From a checkpoint of a small multi-label image tagger.
Model: 3.25M parameters, 40-pixel images, arch vit, norm rmsnorm, moe expert_choice, num experts 16, patch size [4, 4], layers 8, width 160.
Training: adamw at rate 0.0018, 31300 steps, batches of 128.
Data: trained on photos of plants and fungi (iNaturalist), 88.6 epochs.
Rows from block 5 of a small multi-label image tagger, named by matrix and row number. Rows with one number within an expert belong to one neuron, the router's apart. Each number is 128 + 32 x the weight over its row's rms, rounded and kept within 0 to 255. All counts start at 0. Numbers have three digits each. After the name is the row's rms in percent of the matrix's.
After each expert's rows are labels from the 100 images, of 14976, where the router gives the expert most weight on average: "top examples" is what is common among them. Only what is clearly more common there than usual is listed. The data: photos of plants and fungi (iNaturalist).
# router: router (model.blocks.5.mlp.router.weight, 16x160), inputs 0-159
# up: expert up (model.blocks.5.mlp.up, 16x80x160), inputs 0-159
# down: expert down (model.blocks.5.mlp.down, 16x160x80, transposed), outputs 0-159

# expert 1
router.1 102:123150121120116192183163122103115106146099100197111118104149075146169101125132089091209165135148158111079101158120141143147150154063099158133053107179159090125160154170159124138136107148155170128117126146135134137094089122130090085177148181152182104103059123114103165098179078079142139118102098137080078147194159101120172133112133133124112126069143112158174176128046090122175161124112138109080117093172105150175081081161116132111124136156091125119171125144174121099119105097100171
up.13 103:115139114134149140158154058170154106139125118128161104114111131126097087178096101171119134131141125168140092117150172121141072146115139113104106150190097098164140138149096115120111111142093143146140151090112084088134098060105106104182135149054208124080106101127081117125158112105145088111159175171135122158139096087096179180144152184139087125106174104065124096145133098163172146136070155197099107146144120101141099126123029128088140187093094032104160119093155118132140139149126189
down.13 098:153094115095138096112103175093090174074121195143146120129107123089149119142183174146132107129115092123133156147109127071185148094125115105149154105152099113129159122140132164185098122119118101156093102145138120128218106202160095165113131090139084181114161182163127138130097155118142140116042120132090205150100150118120156149142174096104127093170084152100091164096126127076089157099091147121157186171158176175175153154138189166150157076078152107121090106121149149080147107094166095
top examples: order Pinales; class Pinopsida; family: Pinaceae

# expert 13
router.13 106:107146180187151114139153118089138129141158108093127130103137151105084108100124155112151081143103194154164103083145123144109099103108156116089171144100125054102125165070090151080187174099114148091112129157086168143179119138075147133143120091128098076186097117122085159078143111183113093139151124137146159157126116111124102120126088161082147177181101178146129036169148152192084146176183110123091138093093092148114190203119109131165096113089147183163125150118167135098137119110148153
up.13 089:109114169183142119161212134086065103120140146147078090139170086129140104086099174128209120161114135141121119110090147129133097132099104192092141120141113059152147123118136135139202179147093140092135092142096107115176106133093151133143132138131187105176144131098115198117138142188167100128140135195140165190150162152165103155144103107099121124213131132180160133141049113150094081143110087096088150137140092124138156130138118126164135113113112118115168115115187206090120158071127154
down.13 096:153126133130142153141124150105143133156112184130158099166145085184086123177137091188124159108063102131038073123089117145143142181126142147079097096165118120079139135114129080122125152133110168126156154162102144134128138142100093122143114110137135136095171130133090127094114139091129130160097148134108134157182060154168085072123087101121227140145146142066108098126104128112082115112113098172136114106154054150134179127120154089166180166204147079123116155055103156095201111183121160
top examples: order Asterales; family: Asteraceae

# expert 4
router.4 110:071119120132111105167070070084167090123117152151120101138162124149116124084103142104126150089098171140180125143125127166102081114148091093153100164199117071132096100086166084140197105107051118140134087081100130134197074089124182154138127159109107160067123141074125139129159103176151135172095111111112133121107109086178115116110096161149141153104117158113083073166132081124161111190140114178140187178113087146113123118111085105177098130137116077100124171145130162119089168135069168
up.15 097:133083165054097155079117102144123165075134120095171179085157066142145143129146145087168078124190140065137172127141149108191112100159112142163142154116141151131139179157109147117110111141182162097136155126145075140113113148182161111125164129198140173114148102154163171149161110126092105142121051114130136092171153164142206132174122153111112127150107122162165119134111100104134121145066136163059151118140188130098116100109209131106124081117129164126167136116124121112100116176085036
down.15 113:142129115147147136098161169136095148091132112095120147091092159163107152194103178118194130173111097078184162077183149121110139128195159093153182116124113205135139203186091152150134105122137102164157145159119120172147102169175160146094134178152129151131082146126115168117067117136114126126109114123122175083077136084190157128113169133103130130143105113142175172065134149136119122087110145182166148138174128117181135177120139153097125066093088087091133204150146106153180115140122082
top examples: order Ranunculales

# expert 7
router.7 091:172090117189143206111079118163086114153187156109156169156132072133112150157188084167096209120132094147148119122152116110123153157143185147075101185100140087123075104161124119128120156120136071138136105121132167173063141159120148137111197098166129132114185080135131079112095101146104132125161158116160172095114069131117079136143110084130088122152149099112136117152122175161140126157106126153169165104152087111153121132082128111183160166161137112175144154155026083142120136104174120
up.5 070:161136135143166165091198085122082213119089117148104176117108100112111108141078129112115129158140135117161145140183148113108170142134141070084103110112148145145079107126144142166126122149109162150110069173123127141138184099134125187086119141132133150127158141085161197098063134149086202120137100092160100094187134175090160135156129157119153173134094076128131202033113150119165151097115171136119134101168131195147124147111171119078134086133102125156119117112122152114055125120159058
down.5 070:157159113184103191118143148118177130105106110109116100076170198181116072156142124099101133136105139086171168165159136119142143141153168089184171146158120145070136154178112137136171108143087116091133168155144244161130082186128131135154148116150123112126097108153101099099136107084150118145129131116105154151120133088123149019164148143073074131142156102083120097091170145177099174101142145122088098128160139099163094158116126139144127074144140147139146146121153021127155135134106161
top examples: class Liliopsida; order Asparagales

# expert 8
router.8 084:140117119080152096114166104109130152038193194043118128147108101111174144143078143142115100099177120101206147121163126203127129125182089142140104124153184089125108136152143118184190141102129149161134174123136129151145165101161151105066124080124184119140100176102145143106130172174105097081109084159128133102114150125150181122141161116166125119113164124141162170135165088184161150124082135141150179074153117122145114095116128129073104098103156071171155081153137153113135084097181103
up.13 093:123155075132104151088134148071102090093198109125129076165139106173157106123079135143166105062169126130119123148121100113172093097140055149111102133150159090119203100109125172132119105154122112075123151151157149079094093105112153077134094093172156175157111143152136134085190191102107111126145035173074107091106159177126176112090110107149123134134121111090146079121126095082103185174100075082046141133147136135114140118148128134103118109112177145141168115183162124115081103143109135
down.13 090:133122173179032140055145134106162097142106152098116112165158188171164149153106116154064115096075155135129118148060108092111147126175131125121129169121117167132137159114132102114141151128125191128140182091090070180166059066117116166121112125137144102111103135067135142099149124117135114155151133139096098141129105126182120138110096106174159122120148118074122089193103134113121079163182128156110105131092131124100095208111131104145096135176127214090138150116077167146195139187109148
top examples: kingdom Fungi; class Agaricomycetes; phylum Basidiomycota

# expert 11
router.11 106:139121091101152136138150145068138151139079175109132119084084126188147120179113157146123183124122124071120132164092131133182132164144067158163089117121097142090096123129144083197104069167153093165183168090134084109136144138137114151092119138124144189086137144092199089177121130101185172137136101115172095103106110173118147095058187177172180109156102122088107095115154102095105148087131172155135117165108165157144147146099121102078140149118147094117070162109116156148166114203083108
up.5 124:088115109110141109174114182094107085075130125172123087154077157120144175100131162173142150104137122104131116093140123125143072144143084129102118113122131115147202100120141163221134043187093142160155127142155129103139118157161131117126127163170173151146097136061121165129092185084144082114154120110181103174083199196189135137133122120120120110112149178132090090148144074095057146105112131067134116155101114081165146094180118176102136103096130095114140111198153139107137112089114140
down.5 085:109113125148157183095111142106121125143168130126172131142105137255109105162162123130174057113149094153146103127136073132092082106129132121098147150085134152106120135082087096111121130115149167150116139107103109136081147108166135133133109072111159091149125160140164117086113118107086117132192086148124174110160139158077161017150149069137204174146104090066108109089131112126110110129148109173133114124095090146110105153121111086128136163089134122166160210078094191116145132189141114
top examples: class Polypodiopsida; text has "fern"; order Polypodiales

# expert 2
router.2 081:108155169157089127172155130184128120134141127118077189112124145146184074142129151117171140145100085101149171136157125090157168096161153120128172119109138162125138148157113129130092140135071149118152170057118108140135086090126134201156139162135125111069105101119129160129162154071073124114169126154110106053212133116109151118167161136086099158106120083102169180113086141121131149100148099161094132085201073085128099161145124155140193117192097082057098138136136088174184101123113106
up.5 127:123083073118118142185183119153134118165151130134146130142145105144126099144069057116195104184131113148108114166072131126137155162117091192114086068154110091119106102097145088093109167105192161167147136107161128105099155119045066115121152076129139139137117182179144084088160106092160107088146096163078117107169076108115154125105132088187167126143154093191143154120098107106172098185175149127067125140155133143076112134156155083150133085095130103162105159097116135157127124172110086
down.5 105:128133141097108118131060134152170176145104127130118120165104199194161143191135121130097049133119102166148129095118136150130100123151201114096120092121068114110152177073083132072137083144197066134111129132114141095130126100126140146150097150090062105118137165086081094132107177094087124127138100056184103132131152156173183084108134132068150180103090122115114091082124127063136176113127117162164117084125168142105163125159053123114129141137166075113116155101164112141152108112169141
top examples: order Asparagales; family: Asparagaceae; text has "yucca"

# expert 14
router.14 111:171100137145099093067170176139113096117184117113092118153138162120150158114142149090151082149162152118148116078078157149102161071075157125071208089049137112098198189164157173109110163098166136130107116181138138150119146120144130155094125117157106131186091160135088150084158170168090085087137130150125162138136179122126123106112109091111150140157104139133180204092107119159094138110174136105062130104122152157117168180120170132185129094078142171121187144110157125135147109110182142
up.5 086:125125122187096144119131135134113179098125068136130135076074185146138103110082123150219124099131154113153144125107105063170100099120111118139124101119087154114155135121130134143071112185173125131135137115202154089157088096133174142157143113138117158125065101115146162126150130098145107113157032103081084117149141102113164112089121175139119165095142156122176107060065109117136094094141103086085086165151107126100166157201119162104124133110156172115092096159132057174154150144053159
down.5 104:100098143185127114117135120150170163094124088176127123113099163107162147138093166146152109097176093164087128151100092091104097083129116102101173079050126108209109173114037133095096160129147098064145114152109119102172162150136189113137148162146153149150091119140104148079130160121096067101170091150155140055149119146140145213114142168110092122144171134077151127133153123138093149169207080083080105152087139119103153146182088144146154108099152158151135089112119113136141078136138149
top examples: order Solanales; family: Convolvulaceae; text has "bindweed"

# expert 15
router.15 093:089167120082107127158127153127139118164089149147091065123112139140104063062116195150190092075104134114112114105115145168118149152134116154176046175152135154095101130123117133131114106181116089137067110122180189104110070110127070100117066164067071144107070100111158105134126075112136139146095138146072110150124120128138109077094171104101107114157098141108077135144150186147169129129169098106167127107143136106129143156163101187114110157099105105132055120147097070102106154079135181
up.5 091:147088069135091166139120093118137121191123121140128152103126163185149112184127090099097135163086100182116170138161166082155152180161149098171146127109080158109138132149093141114091127118135115147151222125151141147104098123084131111146157154112126108089172133155085112171140134105155116117131175095144151092108105129050097108099172211181167169132099099145169118105141129113187157104133186161120102197151121125101095135060111136134145131161112106084118246142121120162133156164090156
down.5 086:115041174158120163084129138095124145077109127065142107108121147133146163156086125084171114139121114113142134137092089118096147098124098115137162114142137144106077153198117152149134089100105143150166154122064108142093140189205121153113125123166189113174124128150166175089134088179132157140175071122139124102082123099189157061104117135105126175138149123180198128089154101165070053128110165156145139118108065082115153129148093120115088133071112124127167122131162154151144052164115109
top examples: family: Cactaceae; class Agaricomycetes; phylum Basidiomycota

# expert 5
router.5 096:113062118086147140109122139160148137144104197100144108101180060161090177171116128072097094174119204170114194162137168115103133149114148166083121127124143113109127109183160180126082162093125156118169087137086092133113225199136091098126142148152145097150187153189160118109129101173144139122138135114152141132110151143133107124121117134134156101080089073188114146098112113108135157117126171160152140115115167146118100077087172115106107087144092177138148172117144202101067099152104112
up.5 082:160183117129105154111110180146095126119149114106128150150119150126147144178065126116130111109143108135118139109094105129141092158157101140116079090133124136142137089136139124125154196128205130129130095161134117096088176076172153145081086070128145086202102154111172174099069184081106154088167087159086086104121135211123148144116154055168143178123158112126154126074108128119136124073091113083116074115114102103086167119190083073092176088164139154163144105149072166172138119157119130
down.5 096:108086116090067115158089139105190121175100146141090131090083163078145111091137122133098187124145150120128120184146060163097127109159157109099153156137097161172140114108146105182172072087164084091113160142116162159177075122157121122156160130123091159111172059095123101184125166110154097163139195056197087131140153166090096169156125171135146075119106159087081115155149093093131109120110121141122115176078113164130169131083126084146115183128163158128085129133071170117131107133118134
top examples: order Lamiales