{
  "crop_scale_min": 0.5,
  "horizontal_flip": true,
  "translate": 0.12,
  "norm": "rmsnorm",
  "head_dim": 48,
  "parallel_block": false,
  "moe": "expert_choice",
  "experts_per_token": 2,
  "shared_expert": false,
  "conv_stem": false,
  "ema_decay": 0.999,
  "batch_size": 128,
  "epochs": 88.6,
  "weight_decay": 0.03
}
Rows from block 3 of a small multi-label image tagger, named by matrix and row number. Rows with one number within an expert belong to one neuron, the router's apart. Each number is 500 + 50 x the weight over its row's rms, rounded and kept within 0 to 999. All counts start at 0. Numbers have three digits each.
After each expert's rows are labels from the 100 images, of 14976, where the router gives the expert most weight on average: "responds to" is what is common among them; "colour at peak" is the nearest of a few named colours to the mean colour under the peak. Only what is clearly more common there than usual is listed. The data: photos of plants and fungi (iNaturalist). In brackets: how many of the 100, against the usual share in percent.
# router: router (model.blocks.3.mlp.router.weight, 16x160), inputs 80-159
# up: expert up (model.blocks.3.mlp.up, 16x80x160), inputs 80-159
# down: expert down (model.blocks.3.mlp.down, 16x160x80, transposed), outputs 80-159

# expert 2
router.2:480473566478413490505573495514477522431580443574433468537501437446467529567568519489457539568530506555578474488472558517512561536547507553434570541419481405523506526489462527543547554544407440453530485477460438504513502442556577448554484538
up.0:585547491445553533425398501499460551508442505426574440518448585521538496491407510503547408440481498507402500446474526546497466448401458491534447413588469498507508486511451504500495512461558508509576525445415544503478478523528504548529503472
down.0:494429542481576509500542444583501478388507604434537483509471444485504480462453502644450567478554491485513515459516475515478513490448552478426439494525539454567564501413569490498523562528440542414548505481439528533580596422445545488416475457
up.1:508442470457557605476392438517556473503489565476455516472550585457583458528549415478541447534453540517490443478546548482532528436464484596523454597529506521509531521534507572511476548391537510599500556455452495551454551482516496377508477535
down.1:437411497485542404515452482531510540571442461545500594407458516538550521487479481626518485490409570502404419507469482539489502545456591528548542500514512521370530529478504544511421464441525442567567510543528457552544544544417487536581525493
up.2:595533548442528486453459471459495583431484555523542466451495520450494541651469530488499500467511559525510465479435536494385408449403495562510445526554446527502560498540542530489422503482469639433573605382476507531508532520478495467545444423
down.2:533591390487475642422511507388499428511451531490485397533454456587473515621534554314532390445459615538464530514514567431496394460561401528524546484441472514421519508515471513540497432530543496521464510503477497537486471568507435501547468547
up.3:577545495500527606476451497440547507466560594465488418472482490427588548555533439501495501495520529537484522450556514466494483433457417590549423486530471538519548502566521585485507554402509540502469547482543502518390519594551474470503457430
down.3:500415580528564413462509510603471535499536425507462539428474480471584551502457475658452506557544497470519531562478483536450586578477544465500496527516539516493578491471495579614388522475474521493512492521521430560551542504579500508519517464
responds to: class Liliopsida (27 vs 9.4)
colour at peak: grey (80 vs 48.1)

# expert 5
router.5:511457446446555427609499437480579490479517522473517455511578426459536430513521444474490492564452473621469600532507525418560588518536417463490542434463590451469486476533416538522500468472417463536518464544566540589509542473562491467513459422
up.0:467487476502520497514483462445526430431527571532481484542498442434545441434512490495608498487502588562517561528454566557538477525557503597547532504502450454453520441545502449549462542421537501536551545482480516552506370432508591525495484516
down.0:481537517478503608411467585502448581574467494448403462502466589545457600567552412480444427493475582502494373478518562555488453459488534577466524494482488592508540499588601451495473460458525475471504512423539464572429562537522496438544556531
up.1:417546455510502536506601454463466456518506591479470481464513457501491521648541489581451493501460440471522547493571453533419512432579548440427454526374549473436547510490518508473529495545447444455365470492543546484520506491484385413496482501
down.1:507528527513475639429469605463402482483499569544516583478440609542400588526468475556518530412515506421621465458526441555451462539523496461482491566449497534543487516504637459510490482515546554418447485431453520434456504533467522506424554562
up.2:587504559431500521481420487505546454489491492548341401517470536584531561496563520528520424549410472527465473520535549484493563471481461462487442502489520594475609505555560538467440483506521442468387518436528530506470543507471392478407502499
down.2:505492438451557459533480552543407503467424504497432480340569408532528467517509537601555454529541465483452558526455498485569463470521574587510475477495456508478518464499493541429413506469491475539431540461538547551522532445493422541433588525
up.3:590555488492532555494578494523461502516547602510502400443506472478542515590490483575472503474454483484511578503544476459474497428570490475483529536422503478468516536564538478453508487400462492470379534464544566500466520571531430451533485497
down.3:562550488501569579404451570476409498531565539530501590475460557468466654508427441545471513385522560441619466459487493555472375499500510525496471543448437446561456477534609447525486561503485515436476483473489552476417489546510479477456553549
responds to: kingdom Fungi (26 vs 3.5)
colour at peak: orange (54 vs 0.3)

# expert 13
router.13:449516495543522589568525445418539572577554491445506546484414446498421500423475489471418499489624548405481439487487415495449498477500505632504464526467498433552451520527494444414520500506506490450453564534517567492567510548432448526460591525
up.0:524631518552470563553517448503556515551563423412462521502553489544533572482608501510468429550519515513443502467540524598424504471589487537429501528485491470475483552509487496440433590488389491445449456370554517493485582538563489360545499407
down.0:527505536592506418466624553472473401474439485494537470532510564467547516490573562482434449460459351514635622574460493506494465535512447477536474429500450507577472417398466522571523519573477551493515513486478465516501547425546603494461548466
up.1:488459515521564491555457481523455504417498615549572502420588413387495471580433471485511641471506537507525502434435484460480526573499469523504456421560561457518445548486464564490559410446482627476531531518523455531449490524553519516515482427
down.1:545498424529561465493515473591483582518553587495482502502557541481549509533434483429480546552519549580568541476514525449549546450389483500513466498524506443607453490508487523559607497451475553532552488538517524521601498543461487446428319480
up.2:464478488625379504554567441482441436543545499553538619522483484517490478460454495517485627437502487430624491525577453561488501550557524423523562563531584527447499539493574481519542521516522496535467498503510413408487471459488528494484549493
down.2:528499539479518491514495431506598555462599531527446599383423429517440570537464489591486510487513558412525441443523446481480501488393464495484569566535522498551521557474518502448453537458497503584529525511522537516456564574437491578557454489
up.3:488510548466539546472464487447495473576472545515554520479429533455469468471475466504565447338514503440474508448522491508518452452463482457598429556506500581554543468469489477478470461461564480488537474442501542511531478500465438519510550526
down.3:545524440511377649415559558419513452532506526540528463545507542442453477481519493411467498497572598552522499509497550439552523519490468479522542480517472503456506472544393467519534475502494456539566441549449520545516426556582501477612403520
responds to: class Polypodiopsida (25 vs 4.2)
colour at peak: green (36 vs 6.3)

# expert 6
router.6:444549461555563438525497473430438469504357553436554573489601530429534439577429488508590521437479480488466538473467464557528476466515579584491439514580535500501527436449520485458429490487538552510554453427456478528548432472458420431473573565
up.0:545489456518528456444532517539461410508531534600534555408521473478459454481481484467524525431592546483549529637392444507616454462481456495583495502570440529564432479489466489535471617449600511548597534525465536525546456532496616582568436504
down.0:560509529509485481601494515432475416473506480477513386438481529507582478535516622434561520530452448551563553496467548498406533488429487543536533502439469524593538496532540503510526528490518528488374557480605527520516566463448491476527554547
up.1:490535474593514435451450593395446473493463544456527501525458512476476525553473594526526525477508445504532568511411448553518460455485590617549484496521389524525524426465541465469500508541502563358568474470444577456536490509442436478448520479
down.1:490494484507462509473429514526455497491570494577414446500506596504512556512478465358509531568507449548539493491421495433417526567533490546457417564515529455543494508552557467585457489506525477496370540493529492590447510319508549533508567565
up.2:507546486527496465446434571437491508490470505426516492537414557529520554538483562538467519499411422481500499478492496522532483426443595605551542495501449570510549487512543480424503437533492543408591478468446515466478523519440378495474492492
down.2:520479482510455556466456506560426528507593489564417461480483611523513524494458449366525501584528470524547499484446481483434557582545492513454374579482530465555463558553545469535437475467470473489397522502523488651430554355562554524469551564
up.3:423461482564523533478463514546474639470513441456470632392517504590523555524554458491454481512462529504381454459615445539361505585483542438431490457509504477506517534518538493438446535510473546476421493434563427481471531508533539541475565394
down.3:418488572445437539478568514412472506454518532567450501597414511509492502487451526537539511443518548434501443518486396438586418496473543476584569497530445561515519492518506429472526512402581457544561483514418466541431391504487476590505466531
responds to: class: Liliopsida (32 vs 9.4); order Asparagales (26 vs 4.4); family: Asparagaceae (26 vs 2.5)
colour at peak: cyan (49 vs 0.4)

# expert 14
router.14:465471497428442456460442541502575562452440516453464541585456499447545540480431521472485567525425487567438497425411547580483486553435557579477547462475487454451532405423587549547531496550438585532539470438461429455565531429465520437446475501
up.0:561493592502463473588577439433509511465555495606504484547564444429485433486513539497463546563481525534468530524469553468570526529534460540509550428493465377470462449530494502549531537488418526623547515592498470534537474504517581507534488510
down.0:551576507495436573511538548443435480414573448523547421464472489473441415476538547432537492471527517486494563493524542500551416425533453520562556507520380510565519456494489389397543532459643547496459525482451542507504437627546516492531522542
up.1:562538572533451516412440575504533521492525400534475506467430488510441621481457531533454529554584430481522497472483513540318502489470473529463468543434406449542512522491574539493473495539444541422461539455503471422557636492444479391455494493
down.1:449509469543513496471478498610443542632427540488461457552553567511549542565463447487531513514457502533541441568476511550456534503450464471483420582496572484485467497556410459556546412419466494578451564518483457490476486335540518443555508512
up.2:614497552466498514518467516450523551496459505382523393519463560494515448446547571489483419541465420546416475474521538471402520456488527581542504489499491496546552472546507499430467537497508596402416538458552526485440572486541429513468479412
down.2:394423452506634455485434469610478569563517402513438524466601506552466498553490470474469465628529460529467439590495487486523565526536577512509454510492563466526469516559475471495431425408450517562448623473524448564472540509523474527524465453
up.3:465550535571483504516506529533497528493542520513589527372566485464480463557494488530569513456571511463641506554596498511480440478433525401487479577384491494591534560529493509444488392439529517495499602516473545544549476519517500530574465538
down.3:585562453559564454606459431490547416475568484466489522466491442537530467466478537585518457546563504460513512503471452524504506443586558585538508491479463485513558568564561455449388627473519536357498571476564538465470498518482430487462442450
responds to: order Caryophyllales (65 vs 7.7); family: Cactaceae (65 vs 3.3); text has "cactus" (35 vs 2)
colour at peak: grey (99 vs 48.1)

# expert 10
router.10:500477625491531448561564407546555481558546477570523521536480473444610400468555550463533540512468491521528486425442573492465499504505521467513497478540454503449463491527393552536504503482475547604458589536550448467484395417470492440557439445
up.0:431509616487563494555539470536508474610457480563514461543533614499577458558536490476477505507498462451497449467463436432407616439489580461454446504530573501535448552558457543500498462465469473536431564472569465505403522502464483474555507502
down.0:502458509396537562527446489498511480473510567508476474464531595413530469422431550524520517523552483515617507507441517479490535576519439544593442500439555562574566617597514455515390516402483571496484525535448515583444510468507496576536503431
up.1:559559506449502535438432527523494582546499392453417508558578528555574592567524485573558429534464433512509572583585561585486569525470385497460551512406484470449514512470482555545524430540486475539440451509449507516483534533558426413475511557
down.1:536492489507465405600537462570577481471508558445521505477545436500522491438508530558530529491521408510506570474455475501548455446494471475491498478412588473464372471421462476458591499598467494510490459566515551405537470446481460409402504503
up.2:541524504480412462538583437457607461489569493568498505564504384491533469428478682531474534553480464600470544512491579449551412471563453502491569476464447482396467431519489495513562546517421485549514487548502472450489531498468487433510419494
down.2:499525485566499496450405549550431565515515408517467500455526515503500574523514454623471464528444521544439403511473579485523452447451542473496608484400444508553376465586433557535486420410463444561485517502505415532438529525558478472551510570
up.3:454456664510589461562486468523491525554477431520496486539500615468576482556505479456468514512495472450547431439441523443388612462466578514494439461534516515541450569556453630518487480443513551542462602480613444541411500442495509463570520478
down.3:480462510402516566508438502494500469477504523495442493525483603426496475439429521500525541486545500483621498531479535524475523565520427543551460539413559555586582621571539471563358548417488583427494511508448511586417486466478510557542489449
responds to: class Liliopsida (34 vs 9.4); order Poales (29 vs 2.1)
colour at peak: pink (47 vs 4.1)

# expert 12
router.12:565480450563457491568489474488513489538535436440462542528540504530427567455467472487442556528485463430520441440557585596502567545593466526520596469439567542409549556438478484521486565586500448430494436541543472489488512496467501439482495474
up.0:436501477424472443454510500529451537605453512474413535451527534514452465495523513521507510533450405487433517490485498489547552482489533462435487554588628504460463443446551536539489427532421493525541460500443504428509418533411479396469516491
down.0:580467569507396560427530562458465451474609485554492431581476514514493504486538467470504478411514553480511419519516533475475424481450484444580430550550495618631501401562574560462584532458560453532426504444468514506573486492483544530469481510
up.1:533536516550470644438546502511424474509498513528534489472533495447520454550530483568536510414574571497569493482481485517447428529465420615513449531512479527532403555531456492511540510429579528485556543535487499550447421589564584494562585560
down.1:601478539550441491443491523554515482490624510506529408506490489439479444480620488391487437525544473525538537429560546477467504471398411464531457449516486464627476476525519535470573434555550548552512487477503458435568529466535557474387452584
up.2:501545489418576481494450503486622363506511546478537491498455507409499471451474502534507515511490496498329536326481601454494517363519568490585469468597555575522530475494440470471494473463532505477593493447528456582461498508541454495523418535
down.2:461468529477491604527512494525493543484542502538498526574513496594516512575349415554592575491511598467519439524475462548434464507440461470399566591408467478504538560511542489579499538488538569549517475560428382476495464531436504524581461500
up.3:543527412449435428490445498467648443543481478439498465622486549481516495429479508536504523536385393522498527530529587517567496416561512453597509443473572592462556480469494481481524471561521458498551474477440487505439496395461436438531404524
down.3:507450513426565554563511439499553495470550515574537488429482490446532405459459429551579493450566604495588500530501470525405504537350489453509550500545486452483547522576470506584444523405503524536513578540476471495520508467459563581593424463
responds to: order Lamiales (40 vs 7.4); family: Plantaginaceae (37 vs 2.7); text has "speedwell" (36 vs 1.1); text has "veronica" (36 vs 1.1)
colour at peak: brown (60 vs 35.2)